config = dict(
    model='image embedding model',
    norm_position='pre',
    activation='silu',
    bias='all',
    inner_norm=False,
    drop_path=0.1,
    layers=6,
    nesterov=True,
    grad_clip=1.0,
    warmup_steps=350,
)
Rows from block 3, named by matrix and row number. Rows with one number belong to one attention dimension. Each number is 128 + 24 x the weight over its row's rms, rounded and kept within 0 to 255. All counts start at 0. Numbers have three digits each. After the name is the row's rms in percent of the matrix's.
# q: attention query (model.blocks.3.attn.q.weight, 320x320), inputs 0-79
# k: attention key (model.blocks.3.attn.k.weight, 320x320), inputs 0-79
q.104 105:135131121112120152141147150132102137121128111149121136103162126120146130130155130128157145144112144152109137114134131143126122112121082150153162112122139093152151098138120134091116171133120162170100118123135142145146114112131134133153101091
k.104 097:142125138134103170132137140142166137118146141143128152122145112119107116123112154142190155122110104112139096133149121088151148122112166144142180128132175138097118113133142118170142145083162113140131116133115103114118116156132104107162103143
q.105 098:119110140135143125143137157134152101161102132093181141102141165135125109086132123123148112117126139142116118127127118119139137105145132148136128155132110166133091154133135076183103148108162106143129145151086128113131092090110155109155118124
k.105 098:129135121109147163139116152158119128074119112175143143102116125118169142123101104166171142087123129163104108136127114130189165148095129131153158092174140142110180142092123140104124073144071110126144120134126125122127130148128131153096149151
q.106 103:105139153097123128148145145086117123143113091109147149148161140150120142152143128131120120141099115134155123132117094144160103139127118122148130141126146162143104163149146113125137102154145131144144177118159128119157117123145185084113129091
k.106 101:098139078105186122095109110109118114126131132109133121139116099181069110144156129148158151128091152113090157123130111121157097141163132119130145174104119138092114151194109137153120162160145084120108177139133158149136072091154132135149141090
q.107 106:165114073093091131093087123128124154103106133111131138116124166120129122131173131165162113117153140159178130140154143139143174140152079157116116142147144093145155134117114147104085133118109108156113119105117113135139105125168063153154131128
k.107 112:159128156098115146102081131149109123128078111123124135160129133156160166130121092121096145116122145139129120148161169139122149162137099100142149088121115165132113154149133136116103131101163137110137082120119112117100121111113166087111104151
q.108 103:153107125176180130092091123118138143132101113177101092161104150142116098160157110141131099139129130098089140122128114132117154142139097129144106143132121114126129096115143086110115128142125105143125140120152107164136124091080092117176151167
k.108 101:119153140132121154118131161155108110116131087130132114167155123156116161145150125109147128132117129146154143100111126121122164135122122142150193120101125118122124173162153089151091096112124142115157112097117138109175146113096098130090104131
q.109 096:136157131094136173137154152115130117170142111178114134120100103128118124080104106097146168135124173120136168106110105127125137184144136110150113133161123133138105156116165120122136091144134106129145107146095098092109135133111137127132181140
k.109 102:125143088098157107095123137103145099132124160140112156147146107126129105115122131085146124148065104175083156110127128084168123145097146168144116130115119133125165128119120101135147124126159164210101182156061147175152147158129135140142098134
q.110 105:141143103166129124100126132093090093075133134117147124123117128107131121114113123113115144111125125137155189134151135110141110156128172159110147139118103139140171125124120136087140098140121137132160131102146140128168162122116124147168182117
k.110 110:158144096112172124091154120153093128121140164123171120130131063165145104132101155163178111094119162136116116136111095133107164103112128133100112127154095153115106107128127112114127124162109124208172132152149147139146150129143154156147153100
q.111 099:120106137143169154133118069147099117111147115133118141112104109124165143108119137110114159182139085151139132148124137126082103138091138125121115130152159158151157127144111133133153165142116108139135139126134114153184107126116089154113200131
k.111 102:141135115135151081121128164141138163136123150130113129141100151145146129144110151146092132176135075112118138149092124131125087139111136132086130125159127121118116118088115114104146148105109141128130110114154149133130127125149133138142115063
q.112 103:112105144152105179163099095091149094170100107156148116123135141135146147119163126144154146097102145076177152131170119094125166111126090110148118132126086160126105102125111116185108102117113146128124124121143126114149145123117104150103132137
k.112 102:150175159119164157153112133108114123124110131100148181155118121140089143155141100117120100122110107099172119075131121143117102180182114100126184062138095122166111160180135088087102123153141115120095172110124143121148102172185123164118113143
q.113 096:112139147091132106108115149110132125112111153132148114125168118131094117118138094129126114094131117126113120106145122092104137074150123077118142113127114096135128106132170190111116108085174111095100122133138134141141167124105136155102135148
k.113 087:122126168160142138140174109116104143156112168140173146125117126097099145108148138090183120112134119164136097129109189099161110095117147142113152132124191149167097119113176183128100158105109100095118127136141132086118129145107138119140093099
q.114 101:119111110134146145147134156137104123148130118103133111127089133138081129170125172090180142142123185111145137135174111131149110117153133137166128159149143104109148096151122145136087134124105115127133127128156163097114120133123154149136099160
k.114 101:139143080165132084094124149128092131133132131101140192148104123106198104086139135155097094144117143129114148077168126130161121125115121151142181120119131164112111120130094145092090109171151143152130128119131163124136204130148128129150127163
q.115 100:106109177133159084153108154130116162123138111109118104149117132118111093117091116134140130133100165115187129124146118097063063051117166100161129115103137116115107124083105135117127153114153105115127121150116155142126172136122138137137147129
k.115 098:102157170114105105136160150127116172125131155131100130083112118121084127103122143146193118127095139153096138116150168127149123083109116142154141141117100164142113141132061129139146129153142171124145156124108128147145100107131121103124142132
q.116 093:153120145128139145100144116138150126122163089187156110158103089071113125121095138146105132106104164101139122132131121109097134160112125149118113119187136131151147068156130137097107111098131102126115096162096084130135130096154120110135130150
k.116 094:154147108129083147120161096142137118113132106081123168122164138147182144139112107072079128118101145134114126142147143124113104149150113176162152136098104156131147128094121151111077132131134147142112141103157109135140131136110148168137053145
q.117 118:117117094095116129135139146124120122137109080107088117126089131138120153114119148131118101169148119138126110163121117136156055134121139072147123159129130138119133132139119104123143110120112056152128065145125098170131135156136164111117144108
k.117 112:091072113125129135088108169158111120123137137100118106110133116147105130151132126137083132096163181078110146161111095144117082088106106129111120117124106199140076176119124124150168132146080160111135109117147166120173169110127095126098149122
q.118 107:092132157172119135142139072089151141127113110130127124134186108153122120150151109146116134099134149119110120109146156101114161103129143134143109113129115131135156129097174133105112111086126145125098145109146135149126106197134146113129156143
k.118 105:157132111157146142145142139142113171161121103114098147076105127094077143132117111143104123162115063112143108135121170135135117121116096120087151167123183108163164130179133167126161119104127139089127145126104104111126106137088111129108120101
q.119 103:144161092128115111127177098122114108116141141121138080109095135119129168110145143119074116095171142111124147128105127132111219107133179100084138142130127117132088132134102137169101126093102112136100156112133101155114131116173131131107138081
k.119 109:168127141149116163142087149136152083124065107151127124154162127130125144080149091109049125127147183139123126144117099115151151125160104153125160136158112142109100126106119134140147111112074129094153162098134135140097120119126097140144160145
q.120 100:135136137112143168123127140143144154119061177113122116155145132145157118127164138119136135087093089134103128134155105146085133133132137094152152125137124126132147096122134134133130159164126143144092136127149131146103140157105151143135109183
k.120 103:123114130142154125120139153116153138156120135107151120091154148142151152142115113101163117081172097110181155121096151135114129121130104135156152096130090126105115156104143157081164157070118121140133127080086160099117154113156131119140141153
q.121 096:164167122101114166108144125114107102122072170158107128113164094115097153150095134092154147117122107122142136053148087147153129154114132127157132115169100142118104120132138142144110076133107168151093137127172181114155120126104156134152141073
k.121 094:141122112106151153090176113119155136134156126114148146160113109154106086085154150108130101144115099135102092117105097084173147133108143102142162140074137084141108116137147092074159130154158164170111128154098132131108132157112114138126116120
q.122 101:147143156117152173120179102147098136117114107123107114165103161129127114145141161123129078138121099127133123075107103138122162131075121051155137168096117130174137085095182180116147111112135104142153119101166147108152162143103146148112096131
k.122 104:134081104170104127112136147110152126167095122093112103157133119137067118137157147089192128143139155140114148118132133117127132136131107122121156147103133106163125123153148083110133096120118169126107103089123094104195103090113108146113160161
q.123 102:122163128151084122095166102117138125150109105125119121187160092135075158121115144182138097127150131125152143102070152196157128156145122157132151100117135134097158115134156104110095070106118156178146128107105103172152128100198139108146155124
k.123 106:149088107110157164131180129150116114131122125118147142127153107161129117121141123104092163127113157107083174129167121078125104140138082110137132143122112112134164112126172117144145143127149157127113166102080150152162130114145140170127125160
q.124 095:147096137143096156135110087134151137085143087105078110116141147122132119150153149147158137116103126123124122117097131148188118122157084160133097115097087118123158160121141133113119090154073137158101125138129121153103187163132158120153108077
k.124 102:142145138115134159124109138154141098133098176128160147132076129137124140160134111156149121132122138132131095146126109142122150172137121138144153123142101118089105114098130067130114109062106147125118126127140162132119115142149134104097139126
q.125 106:124130139154114124158132123133120089109151120128130088186138163124123124097129121086145106173109144117111154187137131149112127134126131140108111165143152142133141127167164162142140147158128115149108165128135116110138095100085098158091125130
k.125 103:140129135141147182116125123121109114143153107135132134105083148122140174148146131097133154118115147105142131129109149171147159126128112137135135132092145172148141120157152175097117163114150110095120098145102071108190112123110120089112116169
q.126 097:143144125136147078117133115097149086130110151125140117115155140104125106122144117111090140126138115156147143100111165102160133156090148165107136118132186117096102116116095129155135153148153101118126141148141156148119092109130092108112126174
k.126 096:139088146099127112134159110147106166139137070158150122118107106126147151093130148116107159157100103123163125136142112106091083123132105178122093118121101106136118123135149150121107178128115090156121114153118120127083119099128137131100145100
q.127 106:103091171131170127124134101156104117129165124150105138171123070157151112125087166114128168128105117139106154105150127140092127144164138095109125143104125158136163113122110079114112122147130123174115159129113113135136120132083119134124159125
k.127 107:126144151149119197149157198121160134146154103100139148129119159142087124123134134139131112135161132104103078092112107112183133084113146158109127100123125118157142159129143117115128103116121169124119131088122124138174164165119140105101109123
q.128 095:120181148106123082142090134165124137084141147183124107103120150144117132118111138144112161108128125132094125143144155138144184160115135138111104121177171122162094090105146166088121136135133135097106152125090139114110061115077122173114089162
k.128 099:096134088169113103117072167167097124145110134133104119125110125162170127155161155096138097124132101162144126133172110163145121134156130140104134097133159146142135148124134116108109163114099103153189152110122154137116145114148157146137116173
q.129 098:191134126133106169118124177152149105157100149104131111111162104152130156186097137086135152123123117106100141126077122108142098114102111104131092125142120128115082128162111194135116105122147125134098110143105118132126148109075112120145125168
k.129 102:146135101131132168131082102160109154079099120126159146155159146137142138098139086106114105125149140169138150113127117163124144125113156133137128121154123119149141102086177111148120156089136100156110166144075127103144123100160137134135150139
q.130 104:123136130136145147135095134104114117150135089138135173077124089149108114095161162143176099140122108113139155102158090088116159110114098121114135123155163146118116124127094134133112120116129144144139125086141132108124170126156113142144119134
k.130 104:133141127143115157133145099116123130129170141130098095135096130122114113128153100135143154115151127154163125115148141124136132096107143124100117133097118114107151122172140181110139147127120156101161132132123104137084132164103160096155153086
q.131 094:107114156120126116072168174095134132135152080133136140063146110104179129093150131113126139094156123114150109120125119144098133124134119138112082101131141144141119089131131148104096122142070108083171092103081162107146127147125095092162131113
k.131 094:121124151108115164128133137148159135118130151147111118136165068138125138081164190135137150074149113081143112147131165139110102163176127117158134136129126150163110147166136132137103147144171155113126147131133121130151152123153103111071148113
q.132 103:113153180124138149117123186123167123134148141118129114154142130122137158058136143132139155133105140138134113133138130114132131121105096126141131146129120164119126129142083154135139152102125136129140160092141090131125143110121099109156073166
k.132 103:115094124153117150145109109104111150138122198167181110128169092149096136119096148106130128094151121135118160139143159119116157135119135138144097144149120131136110148091105137133099114141122135101142176117111087114128111180139119164125126112
q.133 098:101105084117127067138125119148135112143092132152120122131105112092117131175136135131118107150112073121152152118120111169133089153128127119136134142131103165124127099120162096138148150105148149107145139159114118159128104126151160150104138149
k.133 098:152121118129148100203132099164167109093118151131137116151133118122105137115131157134105146164155116134078125088152115155108136129129172152127148090124113131142136128171154109119129141147148073151101131114115146108119156086101115145114133127
q.134 098:131121112139134135157093077104112121151099183105136120122165122151133162112155140146109093104128135107142140131132138130129147111152120081127136119132115094099129129123140147184129129161200142112095124093103143134126136134109109154136139155
k.134 094:138109152120105110136107129150152134157124140147140154140136122104131175089159131181117140102104162106129140122130114109138160166104163126152155113124173123131140149203174138138098145136127086101134151131105149135120111064159153127117108148
q.135 096:135161151119120114131094137145126144139129106138114129135094099116118161139123144109122169129138121085112126096112121102096110150146131128057174111125096149114151130113139108073143107117151102101145148137168114108128150183137125161113119067
k.135 095:093167171110111117128164155159145113153135100109108112153078133147105117103149087103135132131126107166097113138089113099149099057121094119120117108186076133081137130122093166105173121123135153157106097107116107131145137147102120117133139154
q.136 095:160138125088134132140064166098151122139123112121087157117091123160138162153138188094150133148145107105114108121120132097128108138156086096112123105111129115089125138161084135143119089112142101121146107097137112094159142127104122153103153156
k.136 091:118065146141110138159147103159142152106138123128142125167128138116122158115128090144076133133112118134130135121160126106129105109129088123112085131138100096090111110179185146131148099126126127161100107110103133124132089123105071140101121120
q.137 087:117177096132119103109150125148139118119160134127123146116144123107111115118161156136174126117117115155092118150094094164145143104113123125130133114170120121166102177141129115101168152144085124123175132137097119135131123101110109123120152145
k.137 087:100149130137137106121153142122140124159139173112080096110072117118163116132139101142126132153178100095115126093120114170170126142110110166112133115121131092107130118129126076149133169122131163092135129121125137146171157142128109137128156180
q.138 095:123102113120125156110117138133118119118110076119110083155099114151082163124148124145107112145112085109124140104154091150132149114139135096160106134132173123134106103119131173154148113147095124155134155137164151114145130101152108101127143114
k.138 092:139154129088149119109101174123166104137126092133094131143120163135095118113122091083123110062148126145131128182142138126123149125122148067130124141125129134155106123143149123117186130152090091099156103148095136107120092118114141149141166152
q.139 101:121154092150136126141129125116146103155144094158134174157081150094109168120148137124120166127126129131099159124134099134141132105160142102113103162106107148106122141114137083117126105120073143131114135092148129085129110113118115059101135081
k.139 101:137104092114107110142169120140118113131112107170125111120133085138122132138054139149147063142108122138118143195163107150149128138103140129096121127146104151117120119162078119092150084184127142154150104132133103097097083126103107146106161114
q.140 082:161113121157144159119155139123145169114120165075155176114166150160104108170103124120111119140126141123132088091142165155133108150126121118129165094119137145136130170149083118167155125099179117144100100132117118106165150121167131129143124099
k.140 089:118103145121109132118164111119113078106151138156150150172120123122132133146125120135097133153061106122143156099131134116162126171094157136128140169134123115137169109116101089102125119117161122106108106138119097087129142134125126145117145119
q.141 094:137122115128166128085131105134113147146088132130127096171105132135166109141120171161159104120105121131150154139149163134148121144135134131107100154142093154159140136168119148117132133109127122119156128153136107123138132123122106141134116093
k.141 091:158148113183144093135158135123151153158129115126110158099115118141181104126144155122103122143146151148125071102121092139137112112121142177154149156133141105101143136136132116134100105112126130135101101133102120095143131160114113139100070103