From a checkpoint of a small image embedding model: layers 6.
Rows from block 3 of a small image embedding model, named by matrix and row number. Rows with one number belong to one neuron. Each number is 128 + 24 x the weight over its row's rms, rounded and kept within 0 to 255. All counts start at 0. After the name is the row's rms in percent of the matrix's.
After each neuron's rows are labels from the 100 images, of 14976, where the neuron reaches its highest value: "strongest on" is what is common among them; "colour at peak" is the nearest of a few named colours to the mean colour under the peak. Only what is clearly more common there than usual is listed. The data: photos of plants, animals and fungi (iNaturalist). In brackets: how many of the 100.
# fc1: MLP up (model.blocks.3.mlp.fc1.weight, 1920x320), inputs 0-63
# fc2: MLP down (model.blocks.3.mlp.fc2.weight, 320x1920, transposed), outputs 0-63

fc1.328 117 [134 132  61 113 105 158 108 141 133 106  73 105  98 151 165 113 103 169 150 124 152 126 133 121 173 135 113 108 160  87 165 142 166  81 131 121 122 183 147  89 111 147 152 103 155 110 138 166 143  61 122 171 144 127 131 123 125 117 115 142 122 151 163 148]
fc2.328 131 [133 157 163 157  93 147 156 146  86 116 138 166 107 142 139 139 120  95 116 141 115 134 106 134  95 117 144  94 145 158  98  94 128 146  89 123 117 160  97 155 127 130  99 122 127 159 148 149 119 123 146  99 166 122 143 128 115 140 135 104 151 109 114 154]
strongest on: phylum Arthropoda (72); class Insecta (71); order Lepidoptera (41)
colour at peak: brown (72)

fc1.611 056 [114 141 163 120 105 150 108  97 142 118 126 119 112 130 179  99 130 130 126 150 126 128 160 131 133 138 152 153 121 140 140 123 137 150 117 146 112 102  66 125 109 176 125 166 113 120 107  97 101 137 135 104  99 120 131 119 119  93  69 110 152 143 118 111]
fc2.611 053 [155 134 137 109 137 114 179 148  96 134 131 122 147 156 138  76 127 105  89 113 151 164 149 108 122 117 143 116 159  83 100 166 105 128 130 130  84 147 148 115 119 105 147  95 124 153 124 159 137 170 101 133 115 117 148  99 137  81 169 146  99 160  75 131]
strongest on: kingdom Plantae (85); phylum Tracheophyta (85); class Magnoliopsida (69)
colour at peak: green (29)

fc1.672 132 [118 123 122 116  79 158 116 128  89 135 103 108 137 133 136 146 128 146 151 104 141 125 139 157 178 119 141 164  95 149 104 153 163 137 116  95 112 135  93 152 128 142 122 151 150 127 110 128 111 130 167 132  99 117 135 181  91 175 143 177 113  81 129  94]
fc2.672 144 [123 142 137 139 136  95 148 191 159 102 148 142 112 103 103  75 101 119 127 199  82  79 150 134 105 146  95 160 110  89 103 137  44  92 136 131 120 142 132 107 154 138 104 111 133 117 107 151 159  76  74 131 142 168 104 110 139 102 128  68 117 153 128  87]
strongest on: phylum Arthropoda (71); class Insecta (69)
colour at peak: brown (63)

fc1.201 148 [ 85 147 133 111 158 110  97 139 142 135 140 140 195 156 135 150 119 155  93 180  79 140 121 169 119 147 129 124 115 119 160 124 112 168  79 155 126 109 118  96 138 125 105 117 157 143 153 142 147 157 185 145 157 123 141 159 130 150 131 114  92 146 140 109]
fc2.201 149 [178 157 116 120 106 111 146 128 145 123 161 121  71 125 118  90 159 107 149 140 126 158 110 181 121 128 134 135 213 148 138 103 125 115 167 125 141 143 169  92  98 161 143 124 183 135  82  84  83 145 117 135 132 108 117 124 154 107 129 106 121 110  70  84]
strongest on: order Passeriformes (51)
colour at peak: grey (88)

fc1.724 151 [121  97 131 168 125 121 145 157 136 158  95 132 132 164 164 138 119 170 138 144 155 121 106 142 165 132 132 140 114 114  94  64  92 140 136  76 146 101 125 117 133 190 130 103 106 138 154  89 132 153 133 121 185 134 125 131 181 146 148  87  88 142 108 156]
fc2.724 144 [114 102 113 157 166 145  94 146 142  94 143 157 124 159 177 119 109 101 170  82 155 141 172 103 141 103  96 136 133 106 123 126 127 129 130 112 151 102 119 105 142 112 156 108 162 158  95 143 145 163 137 175 150 150 105 100 144 115 120 127 109 170 122 132]
strongest on: phylum Arthropoda (88); class Insecta (86); text has "bee" (31); family: Apidae (25)
colour at peak: pink (26)

fc1.544 064 [136 102 125 145 115 126 118 139 146  86 140 155 135 156 101 144 100 154 115 115 151  96 125 130 141 115 153  93 101 143 126  93 107 144 114 145 139 141 160 115 140 111 121 114 167  91 125 116 127 106 149 105 141 123 131  61 127 105 127 170 135 127 173 108]
fc2.544 068 [172 138 114 142 148  94 142 111 126  99 111 143 129 139 115 100 128 109 132 100 150 113 132 152 145 121 133 122 115 171 132 104 131 122 137 121 111 107 158 115 121 103 122 135 101 104 146 113 150 102 117 144 116 110  72 150  88 163 104 105 151 132 129 103]
strongest on: order Passeriformes (57)
colour at peak: grey (82)

fc1.420 161 [125 112 144 132 149 106 159 162 143 129 139 164 126 134 107  70 126 131 117 129 143  79 135 179  86 165 108 102 156 114 106 126 132 105  89 116  85 152 114 129 143 157 129 139 140 146  87 141 109 109 127 178  95 156  95  89 173 130 146 146 143 116 171 135]
fc2.420 166 [115 155 176 105 132  97 132  76 125 126 157 161  84 144  95 131 160 154 158 129 116 140 152 150  83 144  72 139 114 146 129 126 121 118 119 126 124 138 124  78 110 123 154 125 152 119 122 118 141 145 152 166 128 104  83 123 149 139 147 141 149 124 119 135]
strongest on: class Aves (83); order Passeriformes (52)
colour at peak: grey (88)

fc1.145 082 [162 119 139 139 139  87 111 118  93 133  97 162 165 165 101 111 166 143 126 118 138 128 118 127 122 132 136 134 129 131 125 151 166 152 153 141 131 117 133 150 121 127 122 142 119  95 148 150  75 103 105 129 139 102 115 102 183 141 108 107 102 125 104 110]
fc2.145 086 [126 137 147 162 182 134 123 144 119 123 169 120 118 128 140 160 135 169 105 163 149 118 103 148 100 178 106 111 137  94 116 104 111  91  78 133 123 146  93 121 114 143 133 140 122  96 101 156 113 167 153 136 159 106  64 128 108 166  93 106 135  77 168 119]
strongest on: class Aves (96); phylum Chordata (96); order Passeriformes (53)
colour at peak: pink (26)

fc1.251 090 [103 150 139 107 124 126 115 138 119 125 118 132 105 161 114 133  87 119 160 135 123 123 113 108 100  89 100 183 128 148 148 151 108  93 125  99 112 103  73 110 121 141 131 131 166  82 123 163  73 109 157 171  94 159 102 124 102 138 101 166  89 136 159 159]
fc2.251 094 [158 126 139 106 125 115 149 127  94 121  97 130  95 106 139 104 172 124 145 113 126 117 145 174 144 115  86 142 135 107 132  88 117 103  96 121 133 174 164 132 160 118 117 131 115 137  85  86 180  98 137  87 150 119 143 111 151 160 112  90 125 123 109  94]
strongest on: phylum Arthropoda (71); class Insecta (68); order Lepidoptera (46)
colour at peak: brown (50)

fc1.104 113 [130 184 124  99 123 108 155 125 113 121 118 157 123 155  97 132 151 147 134 155 120 112  92 131  93 162 110 115 122  86 135 106 106 167 136 157 120 129 115 145 158 125  94 107 142 110 123 136 121 136 109 121 100 124 162  95 147 133 132  84  66  91 196 150]
fc2.104 105 [149 151 131 126 173 116 180 183 104 137 150 128 113 114  76 135 170 107 115 141 119 154 163 160 159 137 142 124 130 145 132  99 144 125 124 126 115 190 139 113 147 104 110 125 109 134  84  99 107 169 131  93 146 138 142 143 116 121  91 149 143 140  81 151]
strongest on: class Insecta (64); phylum Arthropoda (64); order Lepidoptera (37)
colour at peak: green (33)

fc1.349 171 [150 136 115 177 141 108 105 108 127 121 110  87 100 145 126  99 120 115  83 122 118 134 126 137 123 137 128 133 134 155 146 145  85 162 141 153  97 177 112 117 161 117 140  92 107 117 129 145 138 127 101 165 160 129 146 116 137 147 145 131 125  80 160  99]
fc2.349 153 [ 83 130 150 106 142 152 130 145 141 111 159 160 132 153  84 149 129 111 145 111 158 139 126 141 141 147 100 144  86 140 119 136 169 157 125  91 161 114 103 103 108 173 145 148 172 137 143 140  95 125 162 157 134 103 116 143  79 112 100  89 139 114  87 143]
strongest on: class Aves (85); order Passeriformes (50)
colour at peak: grey (83)

fc1.315 069 [124 130 110  82 152 115 132 139 137  86 123 131 128 107  84 120 116 125  94 133 155 138 169 158 124 153 115 105 151 144  89 105 118 132 130 140 113 120 115 125 166 130 139 110  92 125 109  61 130 116 129 131 163 134  96 129 170 143 122  96 116 102  93 126]
fc2.315 072 [132 140 125 119 131 102 127 101 146 109 162 137 109 152  94 145 130 140 106 129 107 129 149 111 152 111 126 120 146 124 141 103 120 131 114 168  99 131 170  91 169 134 102 127 160 139 117 149 130 113 107 162 117 113  99 144 117 106 110 130 118  77 163 125]
strongest on: class Insecta (77); phylum Arthropoda (77); family: Nymphalidae (29)
colour at peak: brown (57)

fc1.60 048 [161 151 160 156 158 149 161 119 138 159 107 129 140 145 148 128 161 151  91 187  74  83 149  94 124 111 122 123 123 112  89 118 120 159 129 164 131 114 112 140 156  94  97 141 128 105 118  94 131 132 157 135 138 115 118 129  88 109 134  93 151  72 147 130]
fc2.60 052 [139 125 110  90 120 159 113 149 110 147 129 159 157 153 126 151  81 112 144 112 163 181 144 123 129 116 106 120 191 134 168 128 142 102 172 101 119 160 118  89 120 166 135 167 113 139 149 131 153  84 122 109 142 169 137 162 161  91  86 162 166 127 123 139]
strongest on: class Insecta (60); phylum Arthropoda (60); order Lepidoptera (38)
colour at peak: pink (43)

fc1.594 036 [119  96 136  99 161 135 120 178 117 170 139 127 185 120 141 119 137 129 141 116 134 124 152 118 154  90 112 159 134 145 143 156 150  88 125 148  99 128 135 164  92 153 131 153 131 126 113 115 137 107  86  86 130 147 144 110 138 136  97  83 159 117 175 137]
fc2.594 035 [142 115 153  76 173 121 125 131 143 108 127 117 123 135 139  84 106 155  93 151 160 101 123 103 119 171 162 111 126 141  96 130 136 140 163 104 155 129  99  98 123 161 151 108  80 151  78 165 128 136 183 100 151 153 161 156 119 106 126 128 134 158  88 170]
strongest on: kingdom Plantae (87); phylum Tracheophyta (87); class Magnoliopsida (71)
colour at peak: green (27)

fc1.313 049 [ 73  74 136 121 131 169 162 142 126 122 150 127 128  83 157 155 137  94 147  99 137  88  96 139 163 122  84  89 115 134 109 145 125 119 169 134  91 172 130  82 103 128 116 123 173 126 146 129 100  94 122 149 162 132 102 122 160  72 155 126 173 104 148 130]
fc2.313 050 [102 118 108 107  91 114 132  74 108 115 124 101  99 151 119 150 123  93  90  69 127 112  99  84 135  92 137 187 127 138 144 142 124  93 171 155 114 140 154 131 143 121 140 141 126  66 128 164 164 116 154 112 136 134 170  96  99  95 144 163  84  95 173 119]
strongest on: kingdom Plantae (43); phylum Tracheophyta (43); class Magnoliopsida (28)
colour at peak: pink (27)

fc1.139 139 [153 149 128 150 155 120 100 101 121  68 153 124 140 100  66 120 124 120 126  97 150 147 109 109  93 104 172 135 124 136 115 100  86  92 125 125 101 105 137 148 121 152 171 126 107 176  83 135 122 104 138 135 145 147  93 100 139 141 108 140 136 132 118 152]
fc2.139 134 [117 123 147 163 154  75 104 149  86 143 126 112 106 163 145 120 120 130 180 132  84  85 133 138 122 141 141 155 121 156 172 149 138 107 158 132 141 136 130  99 124 143 129 132 116  87 117 126 127 128  87 109 115 122 126 119 131 134 115 156 154 144 141 107]
strongest on: class Insecta (82); phylum Arthropoda (82); order Lepidoptera (53)
colour at peak: brown (65)

fc1.340 032 [130 115 111 120 170 145 151 119 125 150 112 167 112 113 115 169 107 105 137 155 122 118 140 144 190  71 156 185  73  87 147 140 156 126 132 141 160 141 149 167 130 141 142 183 140 153 125 144  96 168 159 136 113 133 100 135 108 130 144 151 172  91  81 140]
fc2.340 035 [128 165 132 110 103 146 166 101 111 132 129 151 112 151 140 110 113 119 109 106 127 123 151 143 129 140 117 144 145 183 164 137 118  73 116 140  99 175 134 109 145 118 129 119  97 100 138 108 109 148 130  80  86 130 120 109  89  84  97 111 132  87 145 141]
strongest on: kingdom Plantae (73); phylum Tracheophyta (73); class Magnoliopsida (60)
colour at peak: grey (76)

fc1.681 069 [178  95 115 118 119 117 157 132 138 123 144 120 136 115 140 180 142 158 114 146 113 147 139 110 158 126 122 164 123 135 108 169 151 138 159 147 124  95 143 116 199 150 131 129 130  91 122 154 130  99  72 109 106 128  82 126 128  98  95 171  80 163 153 104]
fc2.681 064 [104 116 122 121 152 120 143 134 121 144 152 122 115 124 125  61 121 108 163  94 121 135 121 124 103 162 128 127 134 118 171 109 110  73 102 121  83 126 144 111  87 117 105 131 197  98 143 101 155 179 153 124 110 162 116 137 132 163 133 115 124  90 166 156]
strongest on: order Passeriformes (53)
colour at peak: brown (57)

fc1.686 120 [126 112 120 111 128 102 156  76 120 122 156  98 113 109 167  97 137 104  93 131 124  99 131 114 166 149 110 106 128  72 150 178 158 101 105 151 137 144 147 111 113 134 120 131 131 117 110 173 110 125 117 104 164 142 123 108 104 156 132 163 124 177 154 142]
fc2.686 120 [115 117 154 154  99 164 106 165 126 166 151 165 137 106 135 149 138 140 148 116 133 159  93 100  96 114 133 110 158 152 109 141 135 105 138 123 109 128 124 180 161 134 131 147 102 131 172  94 164 142 123 107 118 149 147 128 140 132 145  67 148 107 153 155]
strongest on: phylum Arthropoda (72); class Insecta (71); order Lepidoptera (39)
colour at peak: brown (74)